config = dict(
    hop_length=320,
    depths=[4, 4, 4],
    mixing='mixup',
    beta2=0.95,
    shampoo_beta=0.95,
    decay_fraction=0.2,
)
Rows from block 8, named by matrix and row number. Rows with one number belong to one channel. Each number is 500 + 40 x the weight over its row's rms, rounded and kept within 0 to 999. All counts start at 0. Numbers have three digits each. After the name is the row's rms in percent of the matrix's.
# convs0: first 3x3 conv, stride 2 (model.blocks.8.convs.0.weight, 384x192x3x3), inputs 0-21, a 3x3 kernel for each
# convs1: second 3x3 conv (model.blocks.8.convs.1.weight, 384x384x3x3, transposed), outputs 0-20, a 3x3 kernel for each
convs0.80 100:503478463503501542481411535507484445402544464494565502517453552457480452470447412526491475535494525458495507490436484492559505462477522528500487444534528409474505475471489555500467452476429452537464460579456519541500491538498533409539481540499562480466477446485520579474512540556587479489458495547540517471546479451510528497450478465469551506491384491548601493490504573513525464459507500511527603415456503470512509484461500526558517445544408478512472502477494482524499422491431498525486475495528469465482530531510536527539531439477492522462503497530534490488467527501441459485533480458576434504
convs1.80 096:526497534496512450547443437557491498551521498501416542539443465590382484518510524509514473494521485502510517490540495605430444554469451435469481523463440496544523496473536465553471483486427601474473465460468521591512483526551537530545452529535523549466442450517481507468438513488495468564487465516575477461520534464488531510523417480513480487479452548510535498458576457528477503494457491471491504585436418527428454557473532547490462453514534480487447500410440443485515592473497474533502442497536477487500484466510463476506484443507499464512505463471492521432519535599
convs0.81 097:538496490548446540515513420494452501559498496568470521503474441478536499485559507536489478508496508503563467441477457519424504471518490559431548458542434495496436447454439463466476574435591479499524423475568451573551455546486441477529493501464470479493451567519466513514506505478513436505437509487572434530481489514482552458567475622486510455519471555507541551502436484550528481508502432516595511476555442439508471477418526485463483504506502493504551543451516476553516475409539492489487439458538486476589447461547464492515515543496526475572538484538468487475495533449552482436541477470554529463
convs1.81 097:542497538518539485503509502471482486505536439513494447446468523480560479519495484501529415534559461503499471454486505470469546473473509463504488475494468486528477504504448446526483504478479407497484581494492510509479472398544469511536494493522461420534606590526545459542528452458494444476426575473447471507486484570466445526512518447578524530462554489528522454415537453443522562564531519443479491535517443432540454481458552474551560473524509561489517498514467509504482513520552480554523584542543473549534551529549436540485429535515551536560503459547523616504485529429
convs0.82 100:450467424527449491536431495526556549493585477494528437519502492470524462494460456523525437475487487581543548501466513487482494525506504535481508604509551467461544546474477500453445501529528551531563494604511510546440541526557477490496522496440525604540506554567553499449535502518495477529476481505429476480561474501508495502488579502508575446545530458522479450498509536521493501436469509529488475496490517491492566511490485459537545435462477576461554525501528508501467542530510507515476463533519512595478542564424556503533501510487497432466456490497467528486491497552437456439464523509452496578
convs1.82 099:505510499519496485501489489515535453517478527528510497491491575472466579490455543488450524465488560436519466593578467572577572603496504501480593492513473487521495501523524534503502525586446501550530477472417486608497515492519475503556483518453430482508476492477501489484479500489530490489492504516481473522536429504513499491527456484466473472460496501541488466474567503473514561484512459427474524488593476500502514533432485505474513474457455537507490512525450477482500576515463536482476585504587500539557554503545516459546497525455481467501493520502523525496474510559
convs0.83 102:463545473462469480475403585549539479441507454498478536585516450532482538468465467488536490433451529588507516530495532481481501560459528521430556439457560564489445600429469529465437466482474484447503490443513467508526552522508515495481542509480390472501504486513469511526507512475547524457502538519516476450570522543522475452552542485492492481501472407457465503501497497441540480488480505549503515566493570403521448555520469487545539497493564428520575578458568476483541538509428485457492552467513464510486475553507495550487529446480492503527497525547449539500462502558481460451529443573469523505
convs1.83 103:494509449537484512532444522528490492514457438497512575450566564531409418483496465549490486498512490540477485456473499536489489490531480445561523461491495471556507430466469551483467494395505510526474495512513529485492508483504466526549479452502481486536566478460522531471517553485450523551480525524494529486452484489526504525560458518510451480540588574478455492456476472535434518519547479520413543463477443459541508510358509510441439467517516529499467475412449463447516517463496550539470435493483451480466524526487527483441556518522485484483481458521535522532517523402
convs0.84 096:434490550511424529547525521501493544412524494487440521515508537450495481446536503448541547517461606457420464497463451482499445440497506534526558505503522480597492537503468506551501515487523437437496503479467434525534522497577493504560470479542565502504511561474503450517437441551492509469518468527512575445503448492580615500597346566444524597538589442464465441474468483495485389408574488507407553519483525493485527476485509441459592507506491443493481545552442525388518534483497521485513494520563487499483515474507517502478585521506466566433464433448488460492505435470575449540468456524505545449
convs1.84 101:503490434531573494512539534461476505504522585471460518439455474466503470476554516454459581493520521563498465479495491487477429588513454518530460519534462485504471529536465511434502523529407505575518517527511451509502577477483581449481457529563478448481506488495497529538480535489518479496555552457516469528544499522498503441505483518468520552415486471438532543559514560504562467517498542456479555489376501522569500468504493540491509486508522487468531515453521482472506514505496416499563502431524524495551511456543529475536497411557472525575480534525446540568486532514
convs0.85 103:446529446500518460517429524470495526521419504545516456436474551504472499507424521492497493504540496525459526422472494507576498484499511475461498461522504529481518530430570508493517492520547470550504457488512513481519451485465507456492538509451527556526467471446547545433500489457474448510439521431487498537511501512508395495479541483567488551434417478414576496499571507527532481439549504547521568425502530475506425553444508485490480512473512540488524483502502559493460534410482567530490447483483512517462505466502471589481523521580468554570493523430445484430494467480432480539518534532487431516
convs1.85 100:553480512528458495501528484525576551444443488485494454530501583499413480490570474502584486489521480489503529498451451533360487476467507528546485441535493480517475458486525473505480488497471549497466457475495513482489448456559503439455464502434567495489426492550537404547489438483429423507489466473548490607497446498552475550461471555488506496517436444537524464455522581490449527487500554501475530455449477492494520470497518523510530465534482474562521509475497455524552541475497462403506479520449532504482505522485471512428470514540495428471469611517527470467447535515
convs0.86 097:484441579534498495559485484469544543482495485449496537495490484486468538523495521530522445522477481538556478529443491478493523477512505436456504539506444492507520501437436493493563533488440481437489501548519518470474572558494450478514505560390399465515602494502432468546485481508458416465480459562462526616549425451493564545599467544411519485506428595424480522525494481503481573393512569531520417440527540463558515560479425550591590536445478454543540493500528446516576479472483472520568460469480493493543504497498464484514431502439497451520482510512448509504527446454521475447499497479542470472
convs1.86 098:492534505505568502415517497523616450435508563500485526498511519478430483460503448483506513520564517471547526463510506504540550459529458406431444462538491520520529468512466545493491487541550501513518511543513486468456572503452491518587560451511457594593428514515483532512519525551521513476540532454421451570533422484551475491515475517486544486514536480514498474494501413492547539452544506549469465513459479540576565550531456545545464470498490443498501586490484456515446439450503526491550420520553462521493475553509479532528404499448522489508547427467536476529537519462
convs0.87 106:490464508453474461476572512478463555526499457535483539478481529551510490483468485467460489544503505498505472519489527523480504607457412484497584560510487420427466548412436427534480505477522514488425471476573474448499474507490545495528530483442435513542542488471535481563463430517511518486506575497473509473566476433347533491524465477494460469441479468485504466513631525571480451472426464522473471513450500539488507445526468518401435503477576451468540515442478515529450400453558564454566514525449510459483582481508498459512457467508466465571522487499462517572488492616445554479488553454506403510
convs1.87 102:453544489440472499483505481534546551481452571552496506482531530473484550522446460513477463522530501499478512505461586511484540520576509461496533433468498457474465511512517460396484477521570462509505530525534499530541478491492457473467584516535485497577521490488491506498482534495452532487479519498441509580553506449623486468487555508560477524509455503659569571505557453529467532531470568518448443520518482531431495472594447467535521469544529545478481451447453449491516537547503471525486526501471458495545430520503503577506448404528416487506472475530444570486512497539
convs0.88 106:489535564526511474496561506432485503496516509527488479501461521502474475526492459536525484485465497473479502487484536515529588535549487543470450479580500476517472493530541559419456541484421467436474522493485437574508499565492500567555498498479531477513484555501521475475488513464513477475503523535497571548489537524475518510491591538533429505464453517504468504496502494546498504544494524462447462424507502498509465419496502532462528484475530452492482518572520441474547542509514499496459462493532457536555564494489470462463543510477480487537510500527457447528425448482469451498464455453475469547
convs1.88 103:482493425505520504473540556461487535489451534486545464507545545465571509477498474507505483451497458480460501546507477501621494567545479449526483449476478417477451479483524475517467510542554480481551568538494541525466472526436509517536544496535459544453478497534467594501543461500528479513503550491545504506536487484455566520477450409557521502497458482462476488462580515516584596468449476537459540547478540463475616454557500540499532515509466546498562468475483474472441480499400458415540463510413498505445430445539495467517476517534550529432537499550502437528517462474
convs0.89 102:612484484541528529481462454525435429501544539454486518494421544432535464515482477494462527539572485492462442503520544514540505484447530444570485480557539499422526522503469398559541481541484466531504491479496470481506468597423532462547556483515489464482515503558560523477519465511643539558530562535556416480439504493452466509513512507486573530558466443499565488431537504505438512445463498462510474538515521493528455514456568506504477501511450477510460517462460548455458607439556562436436445476484488461500509480463505554462449480526475454447526487480492502504492534463469503481432565528421541524
convs1.89 100:526473539389539557502541483521540448435428426498419489516462514506522465512459513492536572516523536504521482510467573451395544525536544503467520481535465517505506515466498491477465581561485525453487467492596509504538575501535509562556480499511493511504518523448549520508521491558481546512462476454516503586561552521453534568457420493539435491583400455545405505485545545488495461480493494514453456416544579508481512477501501579494586457470525487449472465533553463572484512530501482455534481438423508511450528590506415460431469526545466499525547457493429524510447526438
convs0.90 099:515503489523525482491444520481526478505489487508446522528481449474537455506464448469508508516472547467539468456498499443478524523477458462441473468489528411510522572491458518450475486511467480549542556459517510439480515467503552447470530561453520521555451489482526449549543499558450496466536508593443512513459490518468472574512573504525548486535478515551504483458511444446399510558500549445396555548536509511514532551559472474492481515499500518460495565500481455525474508459560489501487527539524549528507528575520503498519550495574559447467471499517467485517506613576565503491542441395478471466
convs1.90 097:509560465511551506433501467467535560496463489437533555568440494463484515477476435525560497524504462527522609447510540532440510475535527439494471548550576483541548504480519526508463487497540464567495580552520530524521411449450466500530528500473446554573446470481586579479492511461447468503427487518529520495511474504468482534477467416528512497517419514457508518515494525490517521504447523539463534449508478500468583526504516505548431484433462565561511490490543483547520427504518509475507466492443516551476494426509490444407508472508523512498479522544508437549422475459
convs0.91 102:505534529448471485446478465472439478468509442505500545516545524512522513503498525499560503469523473427462485516515575529499498465516484434506488463548445483512487510482483453520463520570432581599458494589486472444477493418470436468516479407418471486490529590561601430539542486524538448442563498539453480486444520591463500465434519531508515459486387502515498481428543514489524495492535464482553532487405474449447514450541565507513486565544461564572410510524499521473530486432469471493562416543490486540471447454517540475529498444475518510502540461516417466568430484483512525509518538525512496510
convs1.91 099:460475401512521499487516510522515476520503446520561538532407557471546477513483556489465522460498509475443592490493494517509524485432509504562457472510474493503497512517507517536589520562518422486550519480486465496536514479544499432543508498486487490521481436544486503502468476492433522497477501566446521508436516437539513471436509516461535470593522471450431470518528427513501537488405486484503464552453491499620498562506454535462453475512526513471510485544550553486559494477445517534466478459494480463456479522517513526452522518518507465529510582473458500409472542507
convs0.92 102:489524508464540443498549468454408491512494491490468426482498433425514529576483470518518489467607551471543466551496484433572534537519592558506460573502462537495503527457556525470480501428499402486502481465550494493595558536488548494457547530512462558575487454458520507495473500439533550444451511533507569475602551481493450463527525466459487477503501485477537481506535508579504483554517468447452544530408464501577531466531476486563485470507557497394474495468495481510534525429460468494490503504486490513480562541476448512495546571520541495470431468502482436523515475490498513484500489478495526512
convs1.92 102:498397479462544582493502511513479468470522580482520502500514516517465557502507506478460484493459470472484439536498536582538470511542492498454478538527538510548482469477509464489479475529555474541456517476519504416478522511538565526481478524531484496499454454500466503518493515539478481518543501558414503511479517465526486478501462472501538552518486469592470518510527503484413507478487557498511522438452490412513497476476453517483481553456547444502539531523460500581491529535391499493495478480526521482476541484504471466522480507563487424462555468485577537468426513448
convs0.93 099:488407556563534476486497515498507508491452463549447463509535465481571544542520504524502470506441429459465518532500479477533445495448499480563456498489486486487493500474527588482451532498522506528509473497495440525459507484521532522492560473506436455451474531549461529474485485586478530515545463474492519532463451572511486459448474593567523491456482471486453578489459462557512437457484503468481577484488454466483565509494595503565474506514486503465531454476453442437450467484486528502598524481509501552481532485458460517547534541520474463526523488527530530502424515488493543551492513499497524529
convs1.93 098:454477446434499544428536539428516522476521428522450449513619494506479544491452455508464440458469491498527451535549497566498581543455553500456464535446524470450450523507470469477542508534503460447456459475541413531515473529511506516509485493539517487484490471555492523553531520475414470529504485480488451473450466422450525450569508520522532464545562527512441528459516486419467499498486442553518478541433464454504450513470506452473450536480468596508497518472491504499468456489469476483505494492485544451448511498480561555538528453480445426439554488411480533484460441520
convs0.94 098:461547547507504470473522432455508453514473500521437559539500426516440501450537496496513481594494425504443473520538457499557494472476416468531482594588527516480566471463497492510548494464491559434511574481517495503470485525504442479565489491452476552491513459487485502496458491525507365481508476469513445493521436495476463513502491581511450476438490538510549506427533439462515449426351527486430538475496570576496485365510494486510456480445491440483556506506564520504525426467557527488513479470508485478491539542529551509507466551421518548489532487543508478513505571478515509492498521501453512501
convs1.94 100:455496556487483491481418510471516494479472480461510483503606475485421478533432447501592476459524572466504479523521474500551483502461503477485505543582524469438511548545490473554551522453559505519485439537472467522466503524495445466524425513522435497458500535553562440504491496455530544524481503485454603473554508490415544490535499517445493492442545478550550558517457533558513497505503473493555515464515501516504495434465503505500531496513528503508519530478510562532514513579480583482490519496519489528503553489518540510511458480431474500520409484431569478556483493529
convs0.95 097:510504472478487549471495504526565545446458455470482541499489532500458435464485474470488491539596468540398517478476476473436492550513488455475480525502480516551498540508485470556508473470485440525509480462466516448490439437524491519507478539539553530474372544420599474466535491617474380578484497544581521449509474506445530462453492512473498449508510456485489507447505452501549494436582525459480508584458502518518440591576443473493484477482586478468523474555534617480467518504505503576443493577557491414497520566482517537518502465522476554468525552449461526471506484491456452460515496478495443474
convs1.95 100:503462564512483528495463430500490423431453440478445578422486546480542448480529512457459506517543506488496486513591544514497519469495523466459476518562521403429489468445480506565542469445491507515439448470474506483568444485642429530491512460538543476534466411443481510526474461516512497523486489484554434576472526489535512492509475388388486485435494467421535507477482467485444454540563505424501533442570490481518472485454486465532519466463470425457517524477463434522498432505514501500415519495509500544490588503496479499507485518645519501461475515511458491505451482453
convs0.96 096:477456493547533601540569539525515453519584519548486573495518479487541513478430544511451461515509426505528507521570498504505488492466456479514474586461567488466493458517508423532526505404509498510505478532510506613492532478525490519603559537477431506498483541553494448548448438451551523444486448507503475511503556504493545468544487494437418479514509460559476457557441518517508469491488486463500442531537430464518432491504526525506464475475527504553559457446501493465540478493498465494571518525452535413551545521563465477533462458447556483481511510541467465571537474469520480495482487477493517593
convs1.96 101:553510479527529490511454498450476466448496502458430491485577480611508563525558519521505513511456484457496518418515551514481471525491441464489498483429493580555541631512454509471489583529488507504548498505446527554501473485531475488514505512517465441505546562525487461470425510512456485503512538511475515547496484566516456513466482520526502501481473489523528594512493523496499436548485581510485535486511479482467539523471492523504519514460502546523481448501446471541604481552509542499460491513490451483518505511497511556452514522510489520484506502456507492551476456532
convs0.97 095:433504483465508485521459493507508528525482473526511506507414498471523570498550437529433491538499547411514408479474507517485488471508498445468506392573530443485466501478422513509483481467464493527552529528518608476554486488415476464492501496467558516477465526503497488422447486511532501451516525460526491528465425421431558476563593556527483475407493424470438523469458535553567498498538498531519492470482554524459550437481428547494517550504472510494470513543549494466483496535525553528469443515495491554524503434577486438526572570513460528516467426496471451442504512468476495541546473565568487528
convs1.97 095:449537480502445485448505489462419461427512495467480527448437541538506405506467523482490481458499618477509516529552498436503610440473482524496504478527480542546503483502546473458479515472481478518527497509525509488472492552507513450442503489519450479503503465535507575475537486555458479518551501485466496534564460517500513490516485465541477499577560435463512464493522491474480528602469497491504484440511509418391508410479521511477443495545407405400538513504500468507514446516532467523492501501506464525481473552545493424556499489514504494457491545491487557504485541445
convs0.98 103:560519480514488455537584469433502500461558486500493502546484501511507484503477484495476485472448528463547486471468426503527484567506540491443515497499493531448527509499492654516464526544464522678583516559566485660520522433505530560457452547501542530564500507534543447523486492552481513498472417496610545450386415487591499450401481485653529476468492526489452514517467512480482532455545514464508518475523448526498555520491425536506586378444574480563499560537511518560490547534499509546444497518482442511589462440499503483479483500478538524492491490500555459486489477498450517526510546485505485464
convs1.98 102:473522463468486494510475522522476518485486462491478444456537477514562529555585502459486504501478546521526532520478552477550521549491493543509534483475493500539515528531496535478499489527497520462529496494497448484547525503529487554578509512514510457431490525469508465515554459545469521477513493477503525517502494413504463541487435517487430585522491353459532445524499485534502467461503467417458537431434518501552428494463473521432547581471498492463505557542491534526502511419456441516567473474511428454504487467460519468478548453502478557488483498569527470524569513565
convs0.99 096:487515548501514490463505551558449496515477532472487494540439490490447400494466546463516454551555474493406497520501532414515512498509488531480514503499443435471507525480539500567490425541505463539564452458477468486470479554509522511549566470490465552481531508472495544541455494519578500509493506475443402451515438493495515514460569531522478528416524443498486440448469512504478466510595455587432560481526539505528499468434561506527500537535518452521470464497546570509444503481494504432519459527479503591448503482500554496476452507502551566532483505484505522524454534481458494525497562524464517476
convs1.99 097:517416515590497532568516442497534531496481518546514554553496481495535442547485473452490470501479492505543480570498436501598490517474457460517399499514481567487479493494506575492495423484416516511492576440425492535487525483513478561558479504549551479413527454438473529589526470452444455479475536498495469497526446478448510507518479480520439530514545523520528487543470521453538483476563461555474467459552571504625473423522552509550550471526499530518556517480486541481458548559580502542497527521495534478483467532542471504503466520504505478431463513439499537522493534534
convs0.100 100:557548450532430456549542496434425608491494504483571452502549486648527497580586552464539449448540454462464516507527545443501540510483483505490469526452570438474475549423467494493485530455516443542561538556546576441486458492501458543574538453468490448547555483483464486493487510471509438562435499539556467474566600498495436533485464514515572468437422518470514489508492504382526491538557495483512528536463477426502515520464500471503515523480486553541526479458521496507454438468482547463522425502508575591522465550420487479514495501488583518487486493493493452529500472499436534500514570474508494610
convs1.100 100:495503441407423525514451513602520487513487566514543478558462536517433514568446526470490458496533586524493512534490434441508516557531442483528476553460483465446472672505498452460484495502541512451475491481551515496505447438415450432505509493467523504503416523555485504538477434509514525489424505488488496565555495473496472442503498464511488486461520509470551441451527535505560515527502552487475530506529533524503445519485467584448479514438542532467521525527513544473527521491476472473533536585491545471407536501468499492498581518465499495436468441572509468484477571485
convs0.101 102:479505513491533589500493436481481544526475543429513481456506532443475516499485505472566480457545441480554473471434548435481459510583509494489480562512479536524519501456527531487620535521569460442469517478514584489481533422486456492511460488481493570542503536506509541505551555486528543453491567528465409473495553441498514517500468490467444492494524549561575506557454428541486526541484533489504527546551449513493498468506565456457486524490444519485581474495501490463500598544481447525419419516509507498539534516533526417528421517520539531471533464511526490500443444531508471599454495465501446513
convs1.101 102:494463425538495433525543505431473455504611554545584475504467483531520419522521501497573574519461525557471483487507517584533524487518522514530513494540568481509495520469476487532484590472467525543399565601524466497498516505507472529443531552524454490489510484590519439480523517497474470510487530479459479543505571482467513507494504485513541510451534406452476527488552493536480515477550480563498438549526471546559483518543508510483518511547504529469345528519420507515534503531538467574495481463564470500510477539462477540502478534518507470471470546439530448491471525530
convs0.102 102:525444482517482518484550462465487536527445527467512453515487485466464551454476477417518496579497477556468464530470530497561468472504499532485449472532444483480580482513480529526501566552521465514473513558470591550557499520436519450538541489530437499551482477569476498454509541504478506459505548519520474518538543525570545513447517576513580527523558459510508518473514505507527540505499558435518530500489510498520450564464487486512533480504434512504509524522595530530457448534472552519446482493537517469431447494548457528507455537482489544479426490569506491463535462520515542493545504512540539545
convs1.102 101:432523504535437559500481421495502462575498500445568446460475465426495490461505505479607499523470499538510519482489462483481534433520486493478515486519513501540468476441560446494517498519466472497510468515526515485421573462474491474520503468527539450418416575577458529473413520484481521532507502453526529471559466548443461557484520507498464505577417461514461444505506503531575536484515530486436449491532438450487528485495558434488475473497506539511516461474491458503554437489516441501460505428546472466472488516459448500526501554465432503590428535475471538515493451511
convs0.103 110:511535520449459548492451536516525505511492461503519459491470505482493505536484472479462507463450503513513381541548487496442476487536472504474459490468532482525479531507530473559473445554528430587464462590500461528510479475514487448533505523477433539534595518494469536526448499508549439456492523533433534482532445545604459513452459451565468556425490508475580487460510438500474445593428489490419467531498549488527472548511517507653523521528521455539469462524423475531476579442549413448431447519465439512544431467467468577410528476469456432451459541501507532506533547502447473531578467502484454457
convs1.103 104:588523508408456459451519448498542527462467558568504527462546489470563501469524601466455492486443541521491495535508495478527442495503541494572520441463537500510481477461471565438474497580511499472461452522535520534496447549514551536571463497489586521489441538527447504527500489484513541524535558477561446503482504492556460491414497484477448477531568475466495427541559497516520430439485551452496442473454472547457520449506531394485515418481507472545494464552511475438536482548462475464414447435447453526503486472546545515566456569526452446451498494468513548509532511541
convs0.104 099:471477459572506447616477446497514476509482474551478536564475538534533511506517552496429472467383486566488518494410426513508540473463524552434570552525525455503463455491517571479505516518520428512483503434493495475432458557521465518469480516517529469431460491479518529507520487465461490459510503415499487488461500551558516585565494549480514556458546451534547570487459500541447526537511536489474476432558518589454580467515471513440571484548545484509556530480457527449584554507560494441534540515495422448481538552492510535459504548530514481453479508468554482506534536456549551517497488464509430499
convs1.104 096:528561438451539493464496474486537490505503495556494460537542478519521525554480413478514513507513458475459524453432485480432493542454479490480571506453502502519478555444507500518562538521527426521452481559510488534503504500494550538479474524547453525553491530394486549488516541529450473560499509550501535486507486612511463527483486533518548519395431477520500495524468489532519522451482498498544513471502401492529572527510543460480557503487561472491524526531475465541497506535479500530430541466417529474507516499512430463464515451472496533462463544461479515578467499430
convs0.105 096:501514488472496490504444535495533455484533504454535441533439455502488488467477430485510550488549525428507508509501496442499501482465533532460516456512554479469476530492502521543555487518430504509516511532475494540487501537587458433565489494463498529495539456500512507456505516464492466493507508543509550454483464499505446549464501515571410466457501449528517538492503530486536547444504499503548492490481440555488478472474521586564574509530510543485485530480470488457546524572488530491538463420521441539518549572468483500504450465452466551516464516463614516528518520494413512504522453514519615518
convs1.105 099:502500489484428449423500469469495420503562554592501465417521499482475454511455500544477489512490484537504509491520519475525523533494485487584545493530514546495459517525450506527561529522499571590559621567549532502515483552468525490499502510555467499509562576504551465436533541476533504500519535437514472567459501471463430519461615576574433585454572462494472504454503493478491435450474465505521482491503471593502453496512493407486498527462486509561559501511497486514468521443437516406461467462471551461513492466545567523479534468496519503442447544483453511545462510507
convs0.106 098:570473555510451562489498520518478490478505443496442559462485480477497480493499470392520480479553546453627516520471515496495448580557524498499567581463557458550472476562504438500495492525498530509534466513503475559484499482465536550492512502533509512481451535482523406487490469489452467410485485443507491536583484511440534498439441554433571450489541469497463483491516533463494465474574434565490556410527478496492493499541494540420478460467535483552540534478530560532528501433479542462520447500528478479457467469480516453497396470541489539576513488579505469516489544499486495455527549473489499500
convs1.106 101:456514501479512554422508456521494515499483490502487556560491379532572476605489532521536524495502446475496460509478563489470467465482457520485490491503514480576516471463482485507458516471523542472480470508529519507538503436488512481508487481489462506532464494499536535547469576470579471458576492424541523506475486517461468517533551549524536503507494498558552503580562595581456501557483511558518445467495528476414421538498513453493489491510513481492516482540522589487543541528458470512441441461532526508514495482492532513460489540546433538454470437538473527535501537492
convs0.107 103:479552451517514517492463491583464480433445592499509519534488500540479491469515490421475467465426530516467521582609475485506506470543499478538493514426456516474500514459516487461504463526480448485516461470519512529574459496522523465494485511436526499479510485589538507489552543481460521497519468412476503503516484510478491492442475471476507535577552547534477524515491519533472552497481556478417511463466489539499466489535460520487543514417554544472469552472502498521522562490492508501466506429426430500501479509472472491575491559607487439569508487471486515415524468487483505521511460518525490453
convs1.107 101:456534530512506417536470541500536459539493517492499515458550524489443467433568472491518506514530503499503509492572560471485581426451441483490492504510486543514473476534460434449499435501494525521503494609492465457517467509453556494526508513499505592405517534474471516486515507511469532489449488487461501460477506551534489463516542507473484477568492519512522454484471582536547546461546471546491465522477521518456538522516506549463482522500517570512525541539489471493478542499563450426534516472532502468492534503507484505475539487587511504402453473538465510518527534471
convs0.108 103:442559497508457535488403516530430547471525512506488555486478520491502407485559445525543451435433483465473511505438558524472446553465497463560427481478503465526466447426487491513563524417483525521483523528557516557473539505499505416449513578575473519460455405542527509502595507476437458564539514593626495585442408483520524531506501491465456473487587483549453500512550482451521513547467535462484364505554566561439525454483494457464533515513595526503489514519545460520534473595428470511533492468481517514544493468502435539462496513455490431464485517537492500525541525492466439439508473465463531552
convs1.108 100:541540517461547568451540446584467519605553463574495518437570464466503535482487441531504528491512491535520558587536511551489488465443450503543511489585478474532485481408529462489463470465524452489549574512525442480484552463460512562489504516464484572524438421510564501536525508508508528442493480497473507493526532510561543438521442488550559477584500539489546459488501489451459516446481411551491498535511475539511490477555526521467435515503487524504537520480480546525497467588560542506521448441537492477494473523480479432558452438521497522475483420548511490444476545448
convs0.109 096:518478489512457472561450453478511561495466565469500520514506504459491525455483454453484497504545460484511440543531502561530465500487438545484531492485495550615446456509513491495569564500568437524557463551501512529448533485491534554499542453501468541571517504497404468488482465507533538519523500535533447502463509542535528522476488519491505549598521439467465472423533453466517514478452490507499585573444493470479494505463606427489500551495521503484579451461501552387500499558457537495494493489504479480530546434553530539395460474502537541483470555478569496524497490670467543482453462464499472459
convs1.109 097:504503495541456489470493502484516489564560562484473486460506536447499538428572447529480490450458523491483446450455474479488555529473511489490464525567506503451509476484564391518430471469491619440507513458513460436495456466565529523542487511463536488466523459435569478491453455598556474481523495572463463437437464473535516443391513566566472493503519461450445507532495486507489421561484462508452501430508541481488507541585454517481492497484487557573442562486564534482445477477539512428486499476571524499554455505486458514503558471543462465481516578513489469482498454557
convs0.110 094:546574526502515423519474544486523478452485484490517577440581514528517458514536503505440455483454486506468475548526470544528559504521474506531506524530523518448476504471457494435446459469461397509496470606509458528514494519478462462536507498571529441477546501506469476505495453534555537459431496502446497522538542517398435434451492485467499586466536491459501486475502476541466500541469476480482620591523519476568576494541436417545532491517477490436482468532524518484620528457491485494550556418524424505443431526502541549514501477500518503536464530493507490519480481500486464491470510518495501476
convs1.110 098:599496528489470447486441542480515513526558526538491495488507477501475459520521494480461522480477547470507469540553552443494461488516481452541523504460447480548467523450553523517517470586516494501420487501511508487577535549490517476547470469416467524493469473486541471492504534480510574480455517536530523562489493532529513541509521489511516480481529599517461513493476451507525511496542483546443467543527489553509471488600462465510513525423516542455539550489510480383490483560415423411512473443519449438497490501452528428429498500487491468533436553499506475523541534491
convs0.111 103:476565462574526488483499499453519437546464601518553534472474520476461504485473453470504510544452516473444496522515491479516459512558570527541455508501508559491551506540528608480530508495523520518543541523518534489509400561535501497471475485492507546547552516495546470528588546483461487566513494573531472510475499542534482472482502484545482489514544425529466506563458566538536500517515472434562532568479482526496440463549452497404538442517541531503514548488590563585528445506468497490405527494486514505438455488448488533522569453548525529524562444519457500468471534493480506463554497486524526554
convs1.111 099:465521545434511480476442513510565485527499585565475435480442521503525667520477528481584536516505534533465533477510502524468482511528546491514557496504504595458468476526494471456566536472523547528476457446611522489544580427506518501516480551574433466474584491543485487546506461520557489451501520492558497486539510474532437556482471514541540427513527478532404445407547395485539481484495539483449389478474454502533451522522458474467532493491462514480510443432532454446449486488512506481459484456454506497488471452462508474583532531446504492513466474561546428452491502460
convs0.112 099:483475412473525476513598443487460530473479453462523507447466465459508410532460472566524447407592506540412451466517503463482444532507530468613492503532590486539555494495539456516578548478416504436537500513472530511522539530510496519546545528500508519479490510525480515496504448456501505497482526481524466437560508524541525489477481521481472512496546435504497488523463470469472464428526511510537434604465506567488393492496514476468458559485578519486505527483486498503440502517507486512416497487477530531507481545472438474558419559513544541510498493512523464473463446497508531461593547443437498497
convs1.112 100:514504440455434458551474549469496513458504491442547492464509551509510469541489551467476504564521529532512543423482490517537486514483473484459471388470544465506490430519494489545477598424429483498467487503550519519480532529487495564576465492548552550505466525470552495520537535493535504509537505471514485558482476539511529466542459451449505482457564501517471494517475527525499423477534512502477517508471477475485476561477527479564512543450570572446511535527465546483445448545416463457474448492510501503540536506470437491483540485541555456492469508528529532471577524457
convs0.113 100:553457487510494484552464444417457472488575472490484459557509520519573527525500530487480508497488527447613590516417449498505456493472516448457528457546518498521470481549498578409508550593459532523534509409546481543458478424573525520452514499531623512510533442457574459581490535568506483515487452525500465521439460545517519472510486546465587448492469464518552530531410481514473501489481465509519456485467466489511464544550538511517512505528537549552588496538533532475506480467516532583499580554537479522504489550500502516503505504502504563535533496422489540523544428541588556471454570445452489435
convs1.113 100:490454501526512480487446506506492495597463479540446527522497514526472502482492549504525504550458466479503503504420457392533469479434512562450559484541542492427478513492476456496441483459508506599577476503509499545521445583495495534578493419477486508489478532553512516499480550517481517494503470488488506559508445459510452472520445501476576431538479506559488435506447507529483483564517491481442514460453504498483476535522477479495436493481531497467441482515565567484504501476447448493441494488551463551533473575516449448535474479508594530597505468531489508488489468469
convs0.114 097:497553567481494521493460507516475453500516497476460544477455472486482474506511475534516438451471481452473466499448457459451477462614509451515506486482521485458522514517537483480467484457525445528510495570551545481543490541517524445491479447514464474458444530471456469489470495521543506479490530489532543509430482437440519463440414483488540529461504513510509502585517483475469548540544524527495515468528513540607459569477507505470435489496507582490530487605465603518480447591501469542514532473543485561452457515545481463448534510503447431491485509510527478519504484547595522614499465512501455532
convs1.114 100:485582489503515537482512495595441468546488547469420489519491474547444520502523524516537559450527508544470479498442417512584425474526539465502477456499570453494518536561517467479443488386596622518526445432481508521478474487433523528564399523534523432486580520489487520497500484531506544541471448489567511560491457532482449467483543436482544443510550422574515455481522550511521512357503444501400527569497486457465472523507499569462490479538516483568492517464558526507560459515520466514504522483536514523492496505513453466575464519494509487508418516487488431509476549477